Weights of a small contrastive image-text model: text encoder moe expert_choice.
Rows from block 13 of the image encoder, named by matrix and row number. Rows with one number belong to one neuron. Each number is 128 + 24 x the weight over its row's rms, rounded and kept within 0 to 255. All counts start at 0. After the name is the row's rms in percent of the matrix's.
# gate: MLP gate (encoder.blocks.13.mlp.gate.weight, 512x192), inputs 0-191
# fc1: MLP up (encoder.blocks.13.mlp.fc1.weight, 512x192), inputs 0-191
# fc2: MLP down (encoder.blocks.13.mlp.fc2.weight, 192x512, transposed), outputs 0-191
gate.136 102 [120 111 131 123 120 155 157 128 122 119  97 126 137 109 157 156 104 137  87 125 100 105  88 101 133 139 172 141 132 114 120 120 117 137 124 121 152 143 103  88 172 151 128 166 128 135 135  93 123 158 113 138 129 108 125 142 109 171 124 119 132 146 141 113 162 109  95 174 130 162 126 144 161 125 111 131 156 129 114 167 125 141 109  89 140 102 141 164 116 115 201 143 116 156 125  80 120 110 203 134 121 129 100 117 153 125 119  85 127 111 131 166 134  97 113 126 130  81 126 146 137 138  99 130 113 145 146  97 151 118 151 114 148 176 128 118 144 152 123  57 141  69 106 140 122 145 105 156 136 170  98 126 124 103 136  72 129 144 102 139 136  86 135 143  98  91 108 102 111 121 119 107 110 145 109 140  82 138 138 114 101 176 110 123 142 149 135 164  85 111  97 120]
fc1.136 096 [133 125 131 157 149 153 101 110 134 158 181 120  95 133 130 135 137 171  99 141 163 106 133 154 159 124 147 140  94 120 128 125 113 149 138 170 101  81 112 145 147 131  96 142 151 112 143 127 143 114  96 142 159  84 108 100 111 136 116 143 155 104 142 143  77 168 123 129 142 132 112 143 120  80 168 143 132 135 122 120 105 113 141 122 102 184 137 116 110 140 121 145 102 123 130 117 165 111 145 126 155 142 127  89 121 134 191  97 143 104 150 124 117 137 119  93 167  51 132 131 118 134 145 118  93 111 132 118 149  94 189 146 130 116 122 104  96 153 126 106 118 114 130 131 130 147 181 133 148 181 107 133 138 169 123 129 124 135 114  86 127 125 143 153 106 149 137 154 110 138 177 188 168 128 127  88 130 139 126 137 133 124  72  92 115 111 107 116 140 172 148 135]
fc2.136 098 [150 141 111 138 152  92 113 166  95 114 107 165 151 106 122 110 100 171 129 137 142 127 155  98 101 137  99  90 179 141 106  87 106 117 189 137 150 151  89 133 109 126 108 139 144 117 142 160 158 110 114 139 149 138 112  84 111 137  94 106 125 131 100 116 112 111 142 139 146 144 140 164 155  97 100 129  96 110 128 125 120 125 143  90  92 171 142 148 143 136 140 142  98 148 152  98 162  80 168  76 128  77 134 152 165 103  95 145 136  99 173 117 117 150 117 144 128 146 120 107 117 137 132  75 154 138 136 131 109 123  97 174 147  78 123 142 127 120 159 129 123 102 115 143 107 156 124 163 108 107 138 132 142 172  89 116 161 100  74 101 118 143 174 112 135 130 133  91 153 130 136 103 126 115 113 111 103 103 126 131 125 147  98  94 125 118  99 118 100 129 121 149]
gate.137 100 [147 119 141 107 132  97 151 142 143 138 118 191 144 139 152 128 137 115 100  96 119 105 137 137 184 106 121 129 158 127 137 159 122 140 130 137 147  81 107 118  90 135 160 124  80  98 122 134 149 168 116 144 117 128 123  95 115 123 104 112 112  85 198 139 131 144 131 111 103  84  76 128 143 123 130 104 127 145  72 111 104 151 120 108 155  72 102 109 169 139 142 119 124 156 106  83 139 125 109 118 116 125 127  98 101 149 124 176 118 131 132 145 142 135 132 120 136 132 114 129 116 124 135 128 148 148 125 154 165 175 112 107 166 156 132 119 161 118 140 150 133 156 127 161 129 152 138  74 128 165 101 116 133 125  96  58 133  98 167 105 123 139 107 110 162 145 150 151 118 162 139 114 168 161 117 139 116 116 102  82 113 158  94 129 117 153 172 128  91 148 127 110]
fc1.137 100 [143  89 101 119  57 145 165 156 130 155 141 143 114 172 127  92 145 117 114 160 118 114 105 140 131 141  73 138 128 113 165  99 146 128 112  83 132 126 117  95 157 125 146 128 101 132 110 143 151 118 107 131 117 135 147 125 120 138 147 146 143 146 106 116 161 151 150 141 106 135  90 156 134  98 104 115 187  78  97 125 155 133 165 135 162  87 151 118  90 147 102 131 142 111 117 185 153 138 164 116 128 126 105 112 122 134 111 122 131 154  96 165 144 119 106 145 107 136 123 152 143 128 117 124  89 111  84 114 171 118 135 108 122 159 135  89 111 117 148 103 113 121  96 112 122  97 103 175 108 144 144 125 112  92 124  98 123 166 115 159 105 163 152 141 143 116 121 118 149 121 111  78 120 127 138 171 129 133 112 141 162 146  95  95 101 124 118 111 196 104 131  77]
fc2.137 102 [128 150 169 117 115 182 174 148 113 131 115 192 169 118 130 126 127 105 148 140 117 165 156 151 119 127  89 110 122 105 123 114 113 149 110 118 141 137 142 121  91 104 171 114 134 124 119 132 148 116  93 144 113 149 135 108 146  90  82 163  91 127 148 169 117 102 163 102 141 143 111 109 161 140 134 111 165 163 151 161 163 103 128 150 151 121 118 160  96 153 128 124  87  90 118 125 128 181 130 155 120 160 102 147 131 126  85 134 156  94 132 144 128 148 123 136  83 189 123 157 128 107 125 144 126 124 140 142 177  84 131 137 159 136 140 119 100  68 113 137 142 154 147 117 136 145 125 149 108 116 140 125 118 126 103 129 139 161 135 151 124 103 170 120 126 131 137 130 144 127 162  91 137  83 143 138 171 165 134 124 121 136 155 151  85 130 156 122 143 144 163  67]
gate.138 098 [126 126 156  74 170 148 156 106 153 145 146 157 116  97 144  84 133 159 139 107 123 126 114 112 107 158 111 121 117 126 135 117 126 126 144  95 116  87 101 142 131 137 169 175 128 142 187 147 154 119 144  99 148  87 116 115 118 145 133 153  98 163  90 114 163 101  73  90  99 108 159 149 118 129  99 151 120 132 156  96 155 106 158 127 150 126 105 142 160 131 113 133 107 149 139  98 117 110 120 105 172 138 129 137 113 131 132 124 140 118 120  96 138 178 103 148 120 142 117 164 124 113 187 133 109 128 106 145 109 158 106 130 135 119 109 170 109 174  96 154 120 133 142 118 159 127 177 108 121 163 128  85  98 101 129 138 151 109 109  85 183 104 135 129 125 101 147 142 145 133  93 140 118 157 118  99 141  87 126 171  89 102 111 138 124 153 112 167 136 107 148 154]
fc1.138 098 [156 139 105 118 126 154 154 139 132 102 114 111 121 155 144 108  93 140 126 158 111 131  93  83 136  90 107  89 133 134 135 126 141 147 127 141 119  95 129 141 126 136 123 116 105 111 127  86 201 126  97 130 139 137 135 117 141 133 111 120 129 108  84 141 159 150  88 144 113  93 118  96 153 154 119 135 171 123 157 119 156 143  79  93 142  98 102 137 145 117 108 137 122 114 116 159 137 117 147 138 136 113 185 159 131 176 111 145  92 110 181 127 152 117 110 139 132 129 150 147 103 135 111 148 122 128 141 176 123 113 128 124 124 110 115 138 151 170 147 142 138 115 123 121 136 102 102 126 109  87 141 164 104 142 120  85 108 118 110  92 120 163 143 156 141  59 112 119 117  83  97 175 138 142 136  97 149 175 108 104 103 122 101  47 137 126 185 139 141 131 120 149]
fc2.138 100 [150 142 142  96  82 141 110 155 113 131 124 152 134  96 135 120 140 114 168 135 129 143 131 103 114 136 101 116 161 119 105 121 101 146 124 118 119 145 108 121  92 155 109 131 185 150 126 123 105 171 148 142 139 155 142 158 139 100 114 109 107 112  94 114  70 128 130 102 143 121 118 177  98 130 131 157 121 110 128 183 128 125 153 113  82 146 106 115  78  97 130 121 110 102 144 124 105 148 126 148 118 144 136 113 114  79 119 172 107  97 171 135  88  75 106 122 139  87 127 138 125 118 158 108 163 120 144 116 108 128 103 120 103 113 160 124 121 106 121 109 157 126 102  92 149 147  78 163  73 161 111 133 141 162 149 135 130 121 151 117  92 148 163  89  85 120  97 122 128 156 168  95 102 132 149 142  99 150  86 120 157 138 117 114  99 121 158 100 108 139 107 171]
gate.139 096 [150 158 144 155  94 115  99 132 143 120 128 155 178 138 128 115 125 126 106 161 123 125 157 135 134 129 125 166  93  95 133 121 146 111  85 117 167  78 130 117 121  79 126 139 171 148 111  99 121 152 122 148 120 163 174 183 145 132 118  83 114 113 110  96 115 120 127 124 134 122 161 126 102 125 112 158 117 153 103  65 131 104 140 152 127 162 122 120 130 124 128 113 152 129 128  78 103 151  92 140 134 116  98 156 116 121 130 110 104 149  87 188 103 110 126 162 162 145 113  99  85 138 148 161 113 138 117 154 129 155 129 180 122 119 101 170 128 131 105 156 154 143 138 192 132  92 113 154 117 124 168 156 116 122  84 157 111 151 138 146 128 131 101 155 158 146 159 167 139 123 132 147 162 118 122 149  90 100 162 132 158 105 142 120 119 109  90 121 104 119 126 132]
fc1.139 097 [176 108 168 122 132 115 104 120 105 148 131 139 115  97 138  96 138 173 119 122 150 141 122 151  98  98 154 153 154 166 130 119 138 152 103 154 142  95 100 115 156 134 153  94 133 122 117 141 105  92 142 132  96 106  77 113 157 131 142 140 167 135 139 106 131 116 130 151 148 112 139 153  90 137 144 139 184 128  81 150 153 152  99 129 171 107 137 133 130  98 135 118 141 152  90 159  89  96  99 127 136 132  93 157 149 131 130 133 112 125  79 155 105 141 131 116 144 124 146 158 127 119 117 102 121  81 122 130 162 151 115 150 173 182 132 142 143  98 114 130 121 167 119  66 127 132  90 121 131 104 125 129 166  90 157 123 124 136 159 116 118 140 101  96 121 107 126 120 112 138 158  55 199 131 143 110 103 112 135 107 119 153 130 154 122  97 160 146 114 157 102 111]
fc2.139 097 [132 121  67 108 140 176 137 181 103 127 110 103 161  99 149 130 147  94 130  85 131 132 151 137 124 142 132 185 106 161 106  79 145 134  99 181 118 107  93 122 112 141 128  97 176 122 125 107 175 104 175 107 144 140  98  97 110 131  91 122 118 144 123 131  95 140  87  94 125 162 196 140  89 126 156 103  76 140 152 149 119 151 117 123 147 131 134 147 124 145 127 172  89 146 111 146 144 161 135 132  95 158 131 109 127 131 111 180 163  92 121 118 111 120 123 130 110  88 163 137  94 109 135 118 129 117 112 172 122 128 117 113 172 117 109 136 130 152  93 113 141 133 143 125 129 152 132 137  89 171 140 148 140 112 128 104 138 120 157 112 152 144 145 148 150 124 170 113 165 118 130 150 125 141 125 111  84 122 146 135 152 119 139 138  97 101 134 133  90 138 113 119]
gate.140 101 [127 160 116  76 122 173 150 103 121 168 119 137 132 120 114 108 156 175  86  98 166 169 110 146 130 144 124  81 135 127 135 104 138 196 113 159 140 116  93 105 125 168 137 133  94  86 149 126 153 133 154 153 160 142 106 113 156 153 124 141 150 144 144 141 117 109 130 132 159  91 136 151 144 141 122 125 158  92 145 142 137 132  87 140 123  92 127 136 165 159  95 168 167 121 141  45 158 122  77 156 146  99 121 167 151  92 143 143 145 153 100 148 121 122 148 119 131 120  73 114 130 127  91 109 140 163 135 159 162 132 104 112 123 109 169 149 120 133 128  99 133 133 117 127 116 128 134 189 113 128 140 139 134 144 101 153 139 136 136 133 155 127 119 126 129 118 129 184 173 137 123 102  98 150 121 125 141 163 145 108 136 142 134 137 104 120 144 116 133  95 106 147]
fc1.140 097 [134 160 145 136 123 132 155  95 135 106 155 128  92 104  65  89 149 131 129 163 157 124 131 134 111 141 110 115  94 150 136 168  73 138 141 115 130 119 109 131 161 150 134 162  85  92 131 116 102 100 138 168 106 127 123 133  97 122 147 131 110 116  90 103 147 134 147 155 129  82 119 130  98 124 121 120 142 153 153 129 174 157 106 122 138  87 140  78 158 132 143 154 123 132  92 158 119 133 108 127 140 140 138 119  96 125 161 139 128 117 153 149  71 102 132  90 124 130 112 122 132 108 146 140 111 131 143 128 187 121 109 192 148 149 154 133  96 108  96 142 169  71 132 164 166 120 135 116  58 136 129 108 131 129 122 128 142  89 135 145 121 125 155 168 113 158 141 141 188 122 110 141 107 137 141 117 176 138 119 135 133 135 160 145 118 146 140 104 158  80 138 143]
fc2.140 103 [124 114 149 118 115 100 112 106  87 130 144 118 102 106 111 120 105 135 142 155 147 128 117 130 128 168 151 131 161 117 127 108 138  95 130 117 142 163 118 163 158 195 124 107  91 136  98 131 102 119 152 124  59 120 102 121 100 117 136 141 122 105 125 139 144 138 116 180 132 112 147 149 128 128 135 126 114 105 104 150 143 175 132 161 129 120 121 110 193  99 122 201 126 103 102 138 177 122 172 152 121 104 126 142 145 135  88 127 106 164 104  80 149 132 109 122 136 131 136 115 132 133 154 199 142 122 112 128 179 104 112 105 127 158 125 150 109 137 164 149 107 139 105 135 123 109  92 157  90  97 142 136 159 134 134 127 118 169 129 118 103 131 103 109 115  93 143 120 109 111 150 140  76 129 167 130 108 137 130  85 118 129 136 115  83 125 159  86 130 117 168 166]
gate.141 098 [157 124 127  97 164 135  98 131 120 107 113 150 158 119 143 126 105 100 103 104  79 138 123 136  99 122 139 145 130 117 159 129 139 142 159 166  86 133 109  80 169 134 124 149 124 123 115 127 173 195 124 127 126 157 137 143 146 130  75 132 134 116 116 135 112 145 111 120 157 130  96 106 153 120 171 154 125 101 149 112 158 127  87  67 150 148 180 102 119 100 108 128 129 141 137 144 105 140  87 142 130 128  96 143 109 123 115 138 126 159 114 113  91 135 133 158 134 132  85 122 122 114 103 137 118 162 176 142 110 136 103 109 130  82  93 152 113 133 124 134 134 128  83  99 102 108 161 121 146 129 116 109 154 138 184 101 113  65  86 125 138 107 132  93 119  84 145 129 202 143 153 121 124 125 127 154 108 160 133 120 120 130 143 104  65 135 106 142 145 145 136 128]
fc1.141 096 [166  63  76 135 155 120  91  80  98 116 145 156  99 127 150 125 122 114 133 148 132 136 121 164 150 167 141 149 107 140  97 180 165 140  97 126 128 151 140 180 124 109 133 109 138 121 120 151 147 130  99  98 159 110 143 166 110 122 107 120 150  83 153 180  93 125 158 155  78 114 107 156  96 161 166 135 142 149 146 154 135 133 110 129 151 112 121 145 139 120 129 134 116 101 165 126 121 110 152 105 136  80 100 141 113 130 141  97  87 128 130 149 104  81 128  96  98  97  85 136 141 111 132 153 163 149  96 101 111 121 125 105 137 156 171 138 146 169 140 146 136 123 131 129 157 146 122 130 105 153 150 104  99  97 150 129 172  84 135 159 151 133 129 134 153 142 130 130 125 165 108 148 160  96 134  85 138  88 130 121 123 126 139 144 126 141 129 151 144 163 163 123]
fc2.141 098 [149 116 126 124  94 115 107 166 112 121 116 153 134 105 137 117 161  95  93 124 138 130 155 126 152 137 144 141 112  96 104 119 110  71 160 124 159 117 105 135  97 114 111 106 144 117  66 100 123 160 111  98 178 101 137 148 129 132 122 147 129 102 125 136 108 118 115 119 127 135 149  80 142 117  92 102 101 103 119 107 109 153 151 136 167  94 140 111 138 151  96 127 113 160 102 128 128 152 144 121  99  71 134 112 178 173  95 137 128 148 167 100 136  79 125 141 138  70 147 143 107 149 140 110 127 124 117 137 139 124 160 118 117 168  83 129 151 109 135 109 120  97 127 115  86 122 146 123 137 178  97 130 127 136 122 176 117 162 141  85 151 128 182 126 130  95  78 117 153 100 152 106 110 121 134 148 127 126  92 115  96 106 101 117 190 137 172 137 126 130 139 115]
gate.142 095 [150 103 130 109 127  98 148 118 152  85  72 146 153 126 129 115 104 109 125 139 138 138 147 105 116 136 143 106 109  99 123  95 135 140 125 143 165 155 142 128 106 137 142 104 123  98 124 122 101 118  99 133 104 127 155 101 144 162 160 126 150 110 153 140 126  88 106 143 141 178  87 108 143 138 146  93 133 130  96 118 163  99  97 122 159 124 126 116 137 110 132 161  96 135 157 135 138  98 150 105 112 147 140 136 110 114 118 103 132 156 154 146  70 140 121 159  96 136 116 159 161 111 127 114 116 143 116 172 122 100  93 111 142 109 122 142  93  86 134 135  93  85 162 152 124 135 111 133 106 142 124 153 143 117 125 119  84 167 148 150 152 171 123 154 151 128 126 113 120 152  92 179  90 188 135 139 107 173 119  84 161 114 108 199 155 115 105  83 137 162 169 132]
fc1.142 099 [147 121 150 133 126 119 146 103 131  94 121 111 121 130  77  96 169 122 103 184 122 155 105 148  95 143 108 109 145 156 129 141 131  94 105  94 143 136 123 132 113 162 143  98  69  98 109 114 142 162 166 155 109 148 151 167 103 127 118 133 193 127 121 151 141 113 113 115 123 122 135 112  57 158 112 119 145 147 170  94 128  97 139 119 144  63 145 110 124  90 151 143 117 153 125 132 111  92 124 109 134 135 146 132 140 118 142 123 115 142 188 153 164 113 103 147 112 119 168  92 133 147 120 111 117 139 167  97  92  92 134 125 143 132 128 145 135 168 113 105 160 126 146 123 147 139 120 118 110 102 147 108 108 130  96 133  79 150  89 137 112 127 127 168 117 131 105 127 145 118 108 169 158 131 112 161 166  77  87 125 170 117 101 150 124 152 131 132 156 135 107 105]
fc2.142 101 [157 145 129 159 162  92 117 115 110 117 145  74 106 111 113 108  71 154 125 176 157  86 160 114 157 101 139 109 111 157 144 100  89 143 130 137 117 138 134 164 117  86 171 168 142  97 124 104 139  90  82  95 105 125 113 128 133 120 127 121 165 108 114 156 123 126 125 158 127 151  90 139 174 125 134 155 134 132 107 150  97 165  65 104 107 116 158 122 124 111  98  98 131 129 107 112 109 130  98 122 169 150 112 104 179 167 153 128 148 115 117 151 127 142 127 137 109  79 145 125 109 138 118 125 158 143 153 117 158 136 155 101 124 166 163 115 134 150 123  91 115 205 112 138 147 116  75 103 156 122 105 106 122  92 156 118 135 120 115  97 137 130 146 117 128 110 112 125 126 146 133 109 132 110 136 162 102 146 153 130 113 140  85  95 150 138 118 146 124 106 100 130]
gate.143 098 [122 145 105 149 140 133 144 151 121 161 136 122 143 145 144 158 120  78 191 130  95 137 135  91 157 115  99 132 166 139 128 135 108 131 121 105 130 107 137 119 154 120 151 124 120 111 126 103 107 152  98 180 108 117 177 131 146 130 160 131 109 129  97 119 122  99 148 113 120 156 150 104 104 115 165 125 121 109  79 124 167 112 169 149 186 105 129 167 127  85 123 139  89 139 148  85  71 110 135 129 120 146 122 120 127 109 115 108 118  73 122 135 139 132 166 148  80 147 115  91 123 118  76 146 123 105  90 145 121  92 129 157 137 191 133 127 135  76 152 137  85 120 132 102 107 106 119 141 125 144 142 109 113 107 120 131 132 117 126 136 125 136 125 176  97 139  93 155  96 144 112 118 128 115 134 155 129 116 129 145 179  86 119 115 136  88  81  87 120 100 118 159]
fc1.143 099 [102 120 131 146  66 165 101 154 151 103 118 140 100 141 141 103 140 136 157 163  83 125 162 100  74 132 143 147 165 114 120 162 121 132 109 150 142 144 160 118 124 167  96 110 170 126 126 130 140 158 111 134 136  97  89 141 138 120 122 115 102 105 147 119 146  82 166 139 134 137 109 109 143 156 127  82 123 150 132  94 114 123 151 112 120 122 155 176 140 126 115 118 135 112 133 133  82 120 110 123 141 129 137 158  70 128 104 133 108 178 143 133 124 124 143 159 107 112 136 110 148 161 126 116 126  98 139 181  77 176 149 117 129 115 118 126 111 102 111 106 106  97  84 177 138  90  98 126 137 181 134 118 155 129 141 112 159 152  74 200 142 117 133  93 137 159 132 115 105  81 145 143 139 167  94 119 118 110 106 131 116 120 115 119 138 131 133 142 126 145 107 148]
fc2.143 098 [169 138 107 123 136 172 157 165 145 148 102 130 134  99 130 134 150 125 109 131  93 116 104 129 128 140 100 122 131 113 111 122 140 151 124 130 120 145 123 113 109 141 123 163 124 142 171 171 152  95  99 146 179 162 174  98 139 111  90  82 128 156 122 139 136 115 138 117 148  98  91 128 126 128 143 185 130 124 125 109 136 148 109 149 125 104 130 144 149 146 116 130 105 162 105 108 143 130 147 151 172 129 146  94 117 112 175 125 118 129 106 142  91 164 114  90 117 147 145 129 131 139 127  90 158 114 157 154  98 106 117  71 114 139 129 161 123 141 164 118 118 121 124 144 129 134  68 146 124 162 107 133 102 108 131 113 113 147 105 187 105 135 127 154 154 101 116 184 158  98 126 130 123 156 129 132 111  62 107 134 110 138 155  84 169  93 175  73 102 130 154 143]
gate.144 107 [110  72 109 140 104 134 110  69 117 110 147 104 107 145 125 145 114 114 107 145 147 144 142 124  86 132 116 164 125 146 127  90 133 110 139 164 154 169 102  98 150  83 148  97 132 129 147 136 110 106 156 135 111 116  65 105 147 160 113 162 184 113 113 134  92 159 101 104 114 128 115 140 133 177 142 127 132 109 107 124 147 134 112 121  97 162 104  97 127 130 144 100 133 126 139  96 121 166 155 100 132  93 123 149 143 110 104  79 137 143 144 177 200 102 167 116 178 124 125 121 137 142 160 162 120 165 144 144 121 150 140 151 137 148 112 135 106 146 141 105  82 175 135 133 154 119 140 122 124 129 117 178 118 131 143 136 157 111 114 159 142 178 142 111 120 114 119  89 120 141 150 121 131 128 130 125 168 113  98  79 131  98 123 127 103 123  95 103 138 107  99 138]
fc1.144 105 [137  95  97 142  83 145 123  61 114  98 130 150  95 107 116 131 149  87 109 131 120 134 165 153 141 176 102 134 123  73 123 104  85 111 135 154 146 158 129 106 120 114 114 115 114 132 148  95 133 131 123 150 139 140 161 171 163 133  91 149 199 121 154 133  76 162 139 128 158 126 149  93 145 131 113  73 111  93  91  94 130 110 139 129 133 169  90 110 124 124 137 126 115 150 124  92 160 107 128  77 143 131 102 133 120 134 142  99 166  98 143 139 148 102 142 131 149 151 134 128 121 162 146 148 137 103 135 135  99  95 127 151 174 130 149 138 149 126 127 101 154 145 114 116 108 102 145  99 138 167 103 121 136 160 133  90 180 123  84 118 129 127 112 111 133 107 141 116 149 153 124 149 131 118 137 122 126 103 113 102 126 167  81 110 143 130  93  91 138  80 126 122]
fc2.144 106 [131 120 129 151 140 119 108 144 176 153 195 137 149 177 146 109 106 144 141 125 102 146 126 128 125 106 119 134 104 156  91 121 143 132 128 132 163  99 143 123 102 104  52 132 152 128 154 133 153  89 186 134  94 110 165 125 170 136 150 106 164 134  98 125 127 121 117 161 130 140 121 134 141 144 102 110 151  76 140 140 161  84 145 113 121 119 100  88 113 124 124 135 105 134 167 127 130  88 115  94 107 153  98 140 149 121 140  88 142 144 137  92  93 153 149 149 141 101 111 108 116 152  95 177 126 153 102  77 174 148 128 120 130 151 153 128 128 140 138 110 107 114 107 136 172 139  89 128  87 130 122 136 137 120 141 178 149 152 128 103  94 106 108 142  92 124  85 162 152 127 130 171 101 149 122 163 105 143 144 136 109  97 140 150 130  86 133 124 145 119 132 138]
gate.145 099 [134 118  78 145 117 140 111 133 121 123 177  95 103 123 158 163 137 131 108 161 131 135 140 176 155 133 122 125 154 147 137 133 131 136 145 156 131 139 108 133 160 147 107 107 102 158  90 171  70 145 115 135 118 107  67 120 103 201 154 142 124 142 150 126 114 137 193 109 150 143 126 157 166 121 145 126 114 136 130 155  98  76 162 136  98 100  84 107 114 100 119 102  94 109 124 179 116 120 128 127 147 181 162 168 157 119 137  99 123  90 129 159 167 123 100 116 114 142 112 131 133 132 105 111 132 149 126 174 165 145 139 143  99 131  94 156 110 166  68 147 112 145 131 118 132 116 145 136 144 134  85 144 126 152 107 122 131  86 137 109 134 114 148 125 149 123 134 141 107 116 105 118 175  99 114 104 128 119 118 112 109 134 125 143 156 139 109 104 142  91 158 139]
fc1.145 098 [128 147 114 125 115 137 132 113 183 115  90 121 135 138 146 113 158 134 118 125 155 120 137 106 125 112 138 101 140 119 157 147 176 135 142 109 135 130 153 112 129 113 116  98 174 147 120 100 102 115 103 108 155 162 153  63 190 120  93  98 156 144 138 141 141 126  80 133  93  88 119 135 129 176 135 100 128 142 115 134 177 121 151 128  82 133 137 124 155  86  93 146 168 125 146 153 136 141 147  91 131  72 105  78 114  97 122 142 126 154  98 120 158 132 150 143 125 142 104 116  96 147 127 158 115  92 163 163 100 127 178  99 143 168 121 111 139  97 154 126 113 125 163 128 134 118 165 132 124 114 108 151 148  93 169 117 137 151 131 164 121 111  79 141 137 149 128 124 136 128 132  93 103  91 122 143 156 135 127 122 122 167 138 155  93  98  93 126 123 169 131 159]
fc2.145 101 [114 160 147 103 129 106 150 121 125 159 134 125 151 139 144 133 109 126  88 124 118 145 151 103 161 142 142 148 104 114 139 126 116 131 156 135 155 102 175 117 151 162 145 164  95 155 131 118  66 123  96 120 132 147 126 133 116 103 124 132 149 153  71 132 105  92 164 106  90 162 116 136  96  96 126 163 109 131 100 100 101 141 121 111 182  99 175 161 107 142 171 148 135  98 108  96 126 133 130 142 178 135 134 167 146 131 101 118 127 111 143 122 158 106 124 122 104 126  99 113 139 105 143 151  73 103 162 112  86 130 156 142 131  96 145 118 150 124 116 161 160 148  89 165 136 121 113 138 125 106 114  74 143 136 109 117 121 112 139  85 115  89 108 105 159 155  93 167 141 143 155 127 111 135 112 128 143 104 128 133 161  84 137 160 112 116 169 180 112 154  96 141]
gate.146 102 [122 151 178 142  92 116 137 128 127 134  93 140 144  88 160 124 108 162 133 102 134  81 161 135 138 149 153 126 119 102 137  82 130 122  91 133 122 143 124 135 110 171  86 122  94 180 121 108 124 109 115 161  98 116 109 120 125 123 120 158  36 122 142 120 131 120 111 133 152 119 114 167 101 121 136 105 139 138 151 133  98 107 163 129 134 125 102 127  59 157  95 112 119 111 123  99 152 149 169 123 158 126 146 122 112 128 153 153 133  83 145 109 152  96  89 126 111 126  78 140  99  90 125 153 102 127 161 154 138 122 136 128 119 107 142 119 116 109 140  89 116 132 149 128 179 126 140 150 161 113 137 143 135 169 123 136 128 156 125  82 121 176  99 135 123 106 119  92 118  96 120 119 126 120 112 130 106 145  81 144 104 137 192 152 164 133 150 119  89 110 139 115]
fc1.146 100 [114  90 157 132 112 176 158 124 130 148  74 164 112 114  97 153 158  76 106 153 152  91 126 128  97 129 123  97 151 132 129 120 109 102 116 102 100 130 143 145  74 134 146 136 133 167 175 134 111 168 144 125  84 104 129 146 112 115 124  76 198 141 160 157 137 133 115 106 156 120 166 142 132  92 120 160 120 147 167  99 160 115 126 134 128 153 117 138 138 135 126 122 118 123 174 100 136 102 104 116 106 131 146 140 169 127 126 132 140 195 182  54 115 121 133 118 127 142 110 113 130 120 123 126 143 138 124 111 100 137 104 141 127 131 133 152 118 132  88 106 110 149 165 113 108 100  96 134 153 127 143 118  87 157 100 128  97 130 133 109 100 130 123 133 132 133 137 102 110 156 104  78 108 177 141 157  94 126 138 147 116 157 118 111 128 126 142  95 101 152 152 115]
fc2.146 097 [ 97  98  88 128  97 106 129 102 106  85 114 119  94  94 136 177  83 111 107 164 145 154 114 159 110 107 141 128 154 133 143 113 101 106 117 142 119 153 127 138  85 138 118 135 119 191 122  99 117 141 112 114  89 108 153 173 141 171 139 180 126 148 125 120 118 104 136 136 118 129 132 123 147 111 156 139 148 111  83 113 122 124 139 126  85 132 127 133 124 122 111  94 142 162 100  65 103 136 125 124 173 137 148 144 157 142 171 131 105 158 121 135 167 125 115 139 122 100 169 104 156 140 123 102 120 123 126 139 134 100 124 131 157 125 122 108 137 109 123 127 143 141 138 131 149 143  77 112 135 133  96 136 192 110 182 119 155 103 154  94 146 162 122 165 116 151 180 139  72  89 106 104 111 152 131 114 140 112 118 144 118 164 150 103 144  74 131 129 123 107  95 118]
gate.147 102 [106 115 119 157 197 136 126  99  97 121 136  80 127 128 100 108 116 105 124 124 145 103 143 104  70 124  94 143 130  97 187 156 104 163  83  91 115 119 165 130 126 155 131 128 160 157 180 119 112 132 122 119 134 145 172 133 138 134 158 114 142 153  79 107 139  90 140 160  98 185 111 157  96 102 102 120 160 124 130 151 160  93 137 135  85 101 108 132 144 143 123 157 123  89 128 159 140 101 118 151 117  92 149 125 118  78 112 125 128 142 131 145 118 161 121 189 136 104  96 118 109 136 126 119 150 119 119 122 136  82 142 120 140 138 114 117 127  96 147 115  59 141 127  93 126 113 127 175 111 152 115 151 108 117 131 133 147 105 150 154 131 125 112 117 123 102 181 143 157 157 105 130 146 122 123 126 155 118 129  98 121 157 122 117 105 135 175 122 115 113 143 148]
fc1.147 101 [172 108 124 150 142 146  82  86 103 114 131 149 131 126 112 141 133 111 112 140  88 170  90 110 110 102 162  93 107 130 125 112 123 122 148  75 126 122  93 131 126 174 181 147 122  97 126 107 111 131 121 131 136 105 122 108  92 156 111 143 113 105 124 158 129 143 145  86 181 187 126  76  97 143 101 138 112 149 158  80 151 108 123 124 106 136 142  93 131 112 150 166  89 133 130 143 163 143 156 155 157 132 120 108 156 152 117 142  80 110 113 103 113 161  99 120 126 106 136 143 122 138 139 135 189 131 146 167 160 129  89 104 118 140 108 169  78 155 125 176 112 146  79 114 131 126 107 112 146 138 126 124 108 135 133 127 134 117 142 107 102 144 103 121 144 136 108 147 138 138 102 124  81 107 132 152 129 149 103 128 149 149 127 137 191 125 101 129 104  86 112 143]
fc2.147 100 [113 116  97 134 153 134 165  75 150 120 123 126 116  93 145 130 110 123  91 106 114 123 141 184 117 134 146 106 117 122  89 122 126 138 185 130 140 138  97 163 140 141 153 117 121 100 124  79 135 127 130 156 136 155 133 163 118 160 123 169 135 114 108 172 158 145 131 112 156  97 159 119 148 109 100 140 128 133  93 126  93 116 115  89 119 114 125 161 129 108 130  69 127 109 150 158 155 108 121 131  96 171 130 125 109 107 143 136 109 102 186 129 171 146 126 104 129 157 146 138 115 110 119 138 139 135 114 107 152 157 108 145 116  82 149 134  91  81 100 143 101 151 141 135  61 144 108 114 143 139 153  85 160 108 126  85 142 160 139  88 180 150  86 126 133 169 108 124 123 132 159 118 105 127 119 155 146 140 101 138 116 119 113 112 147 144 128 160 130 112 135  62]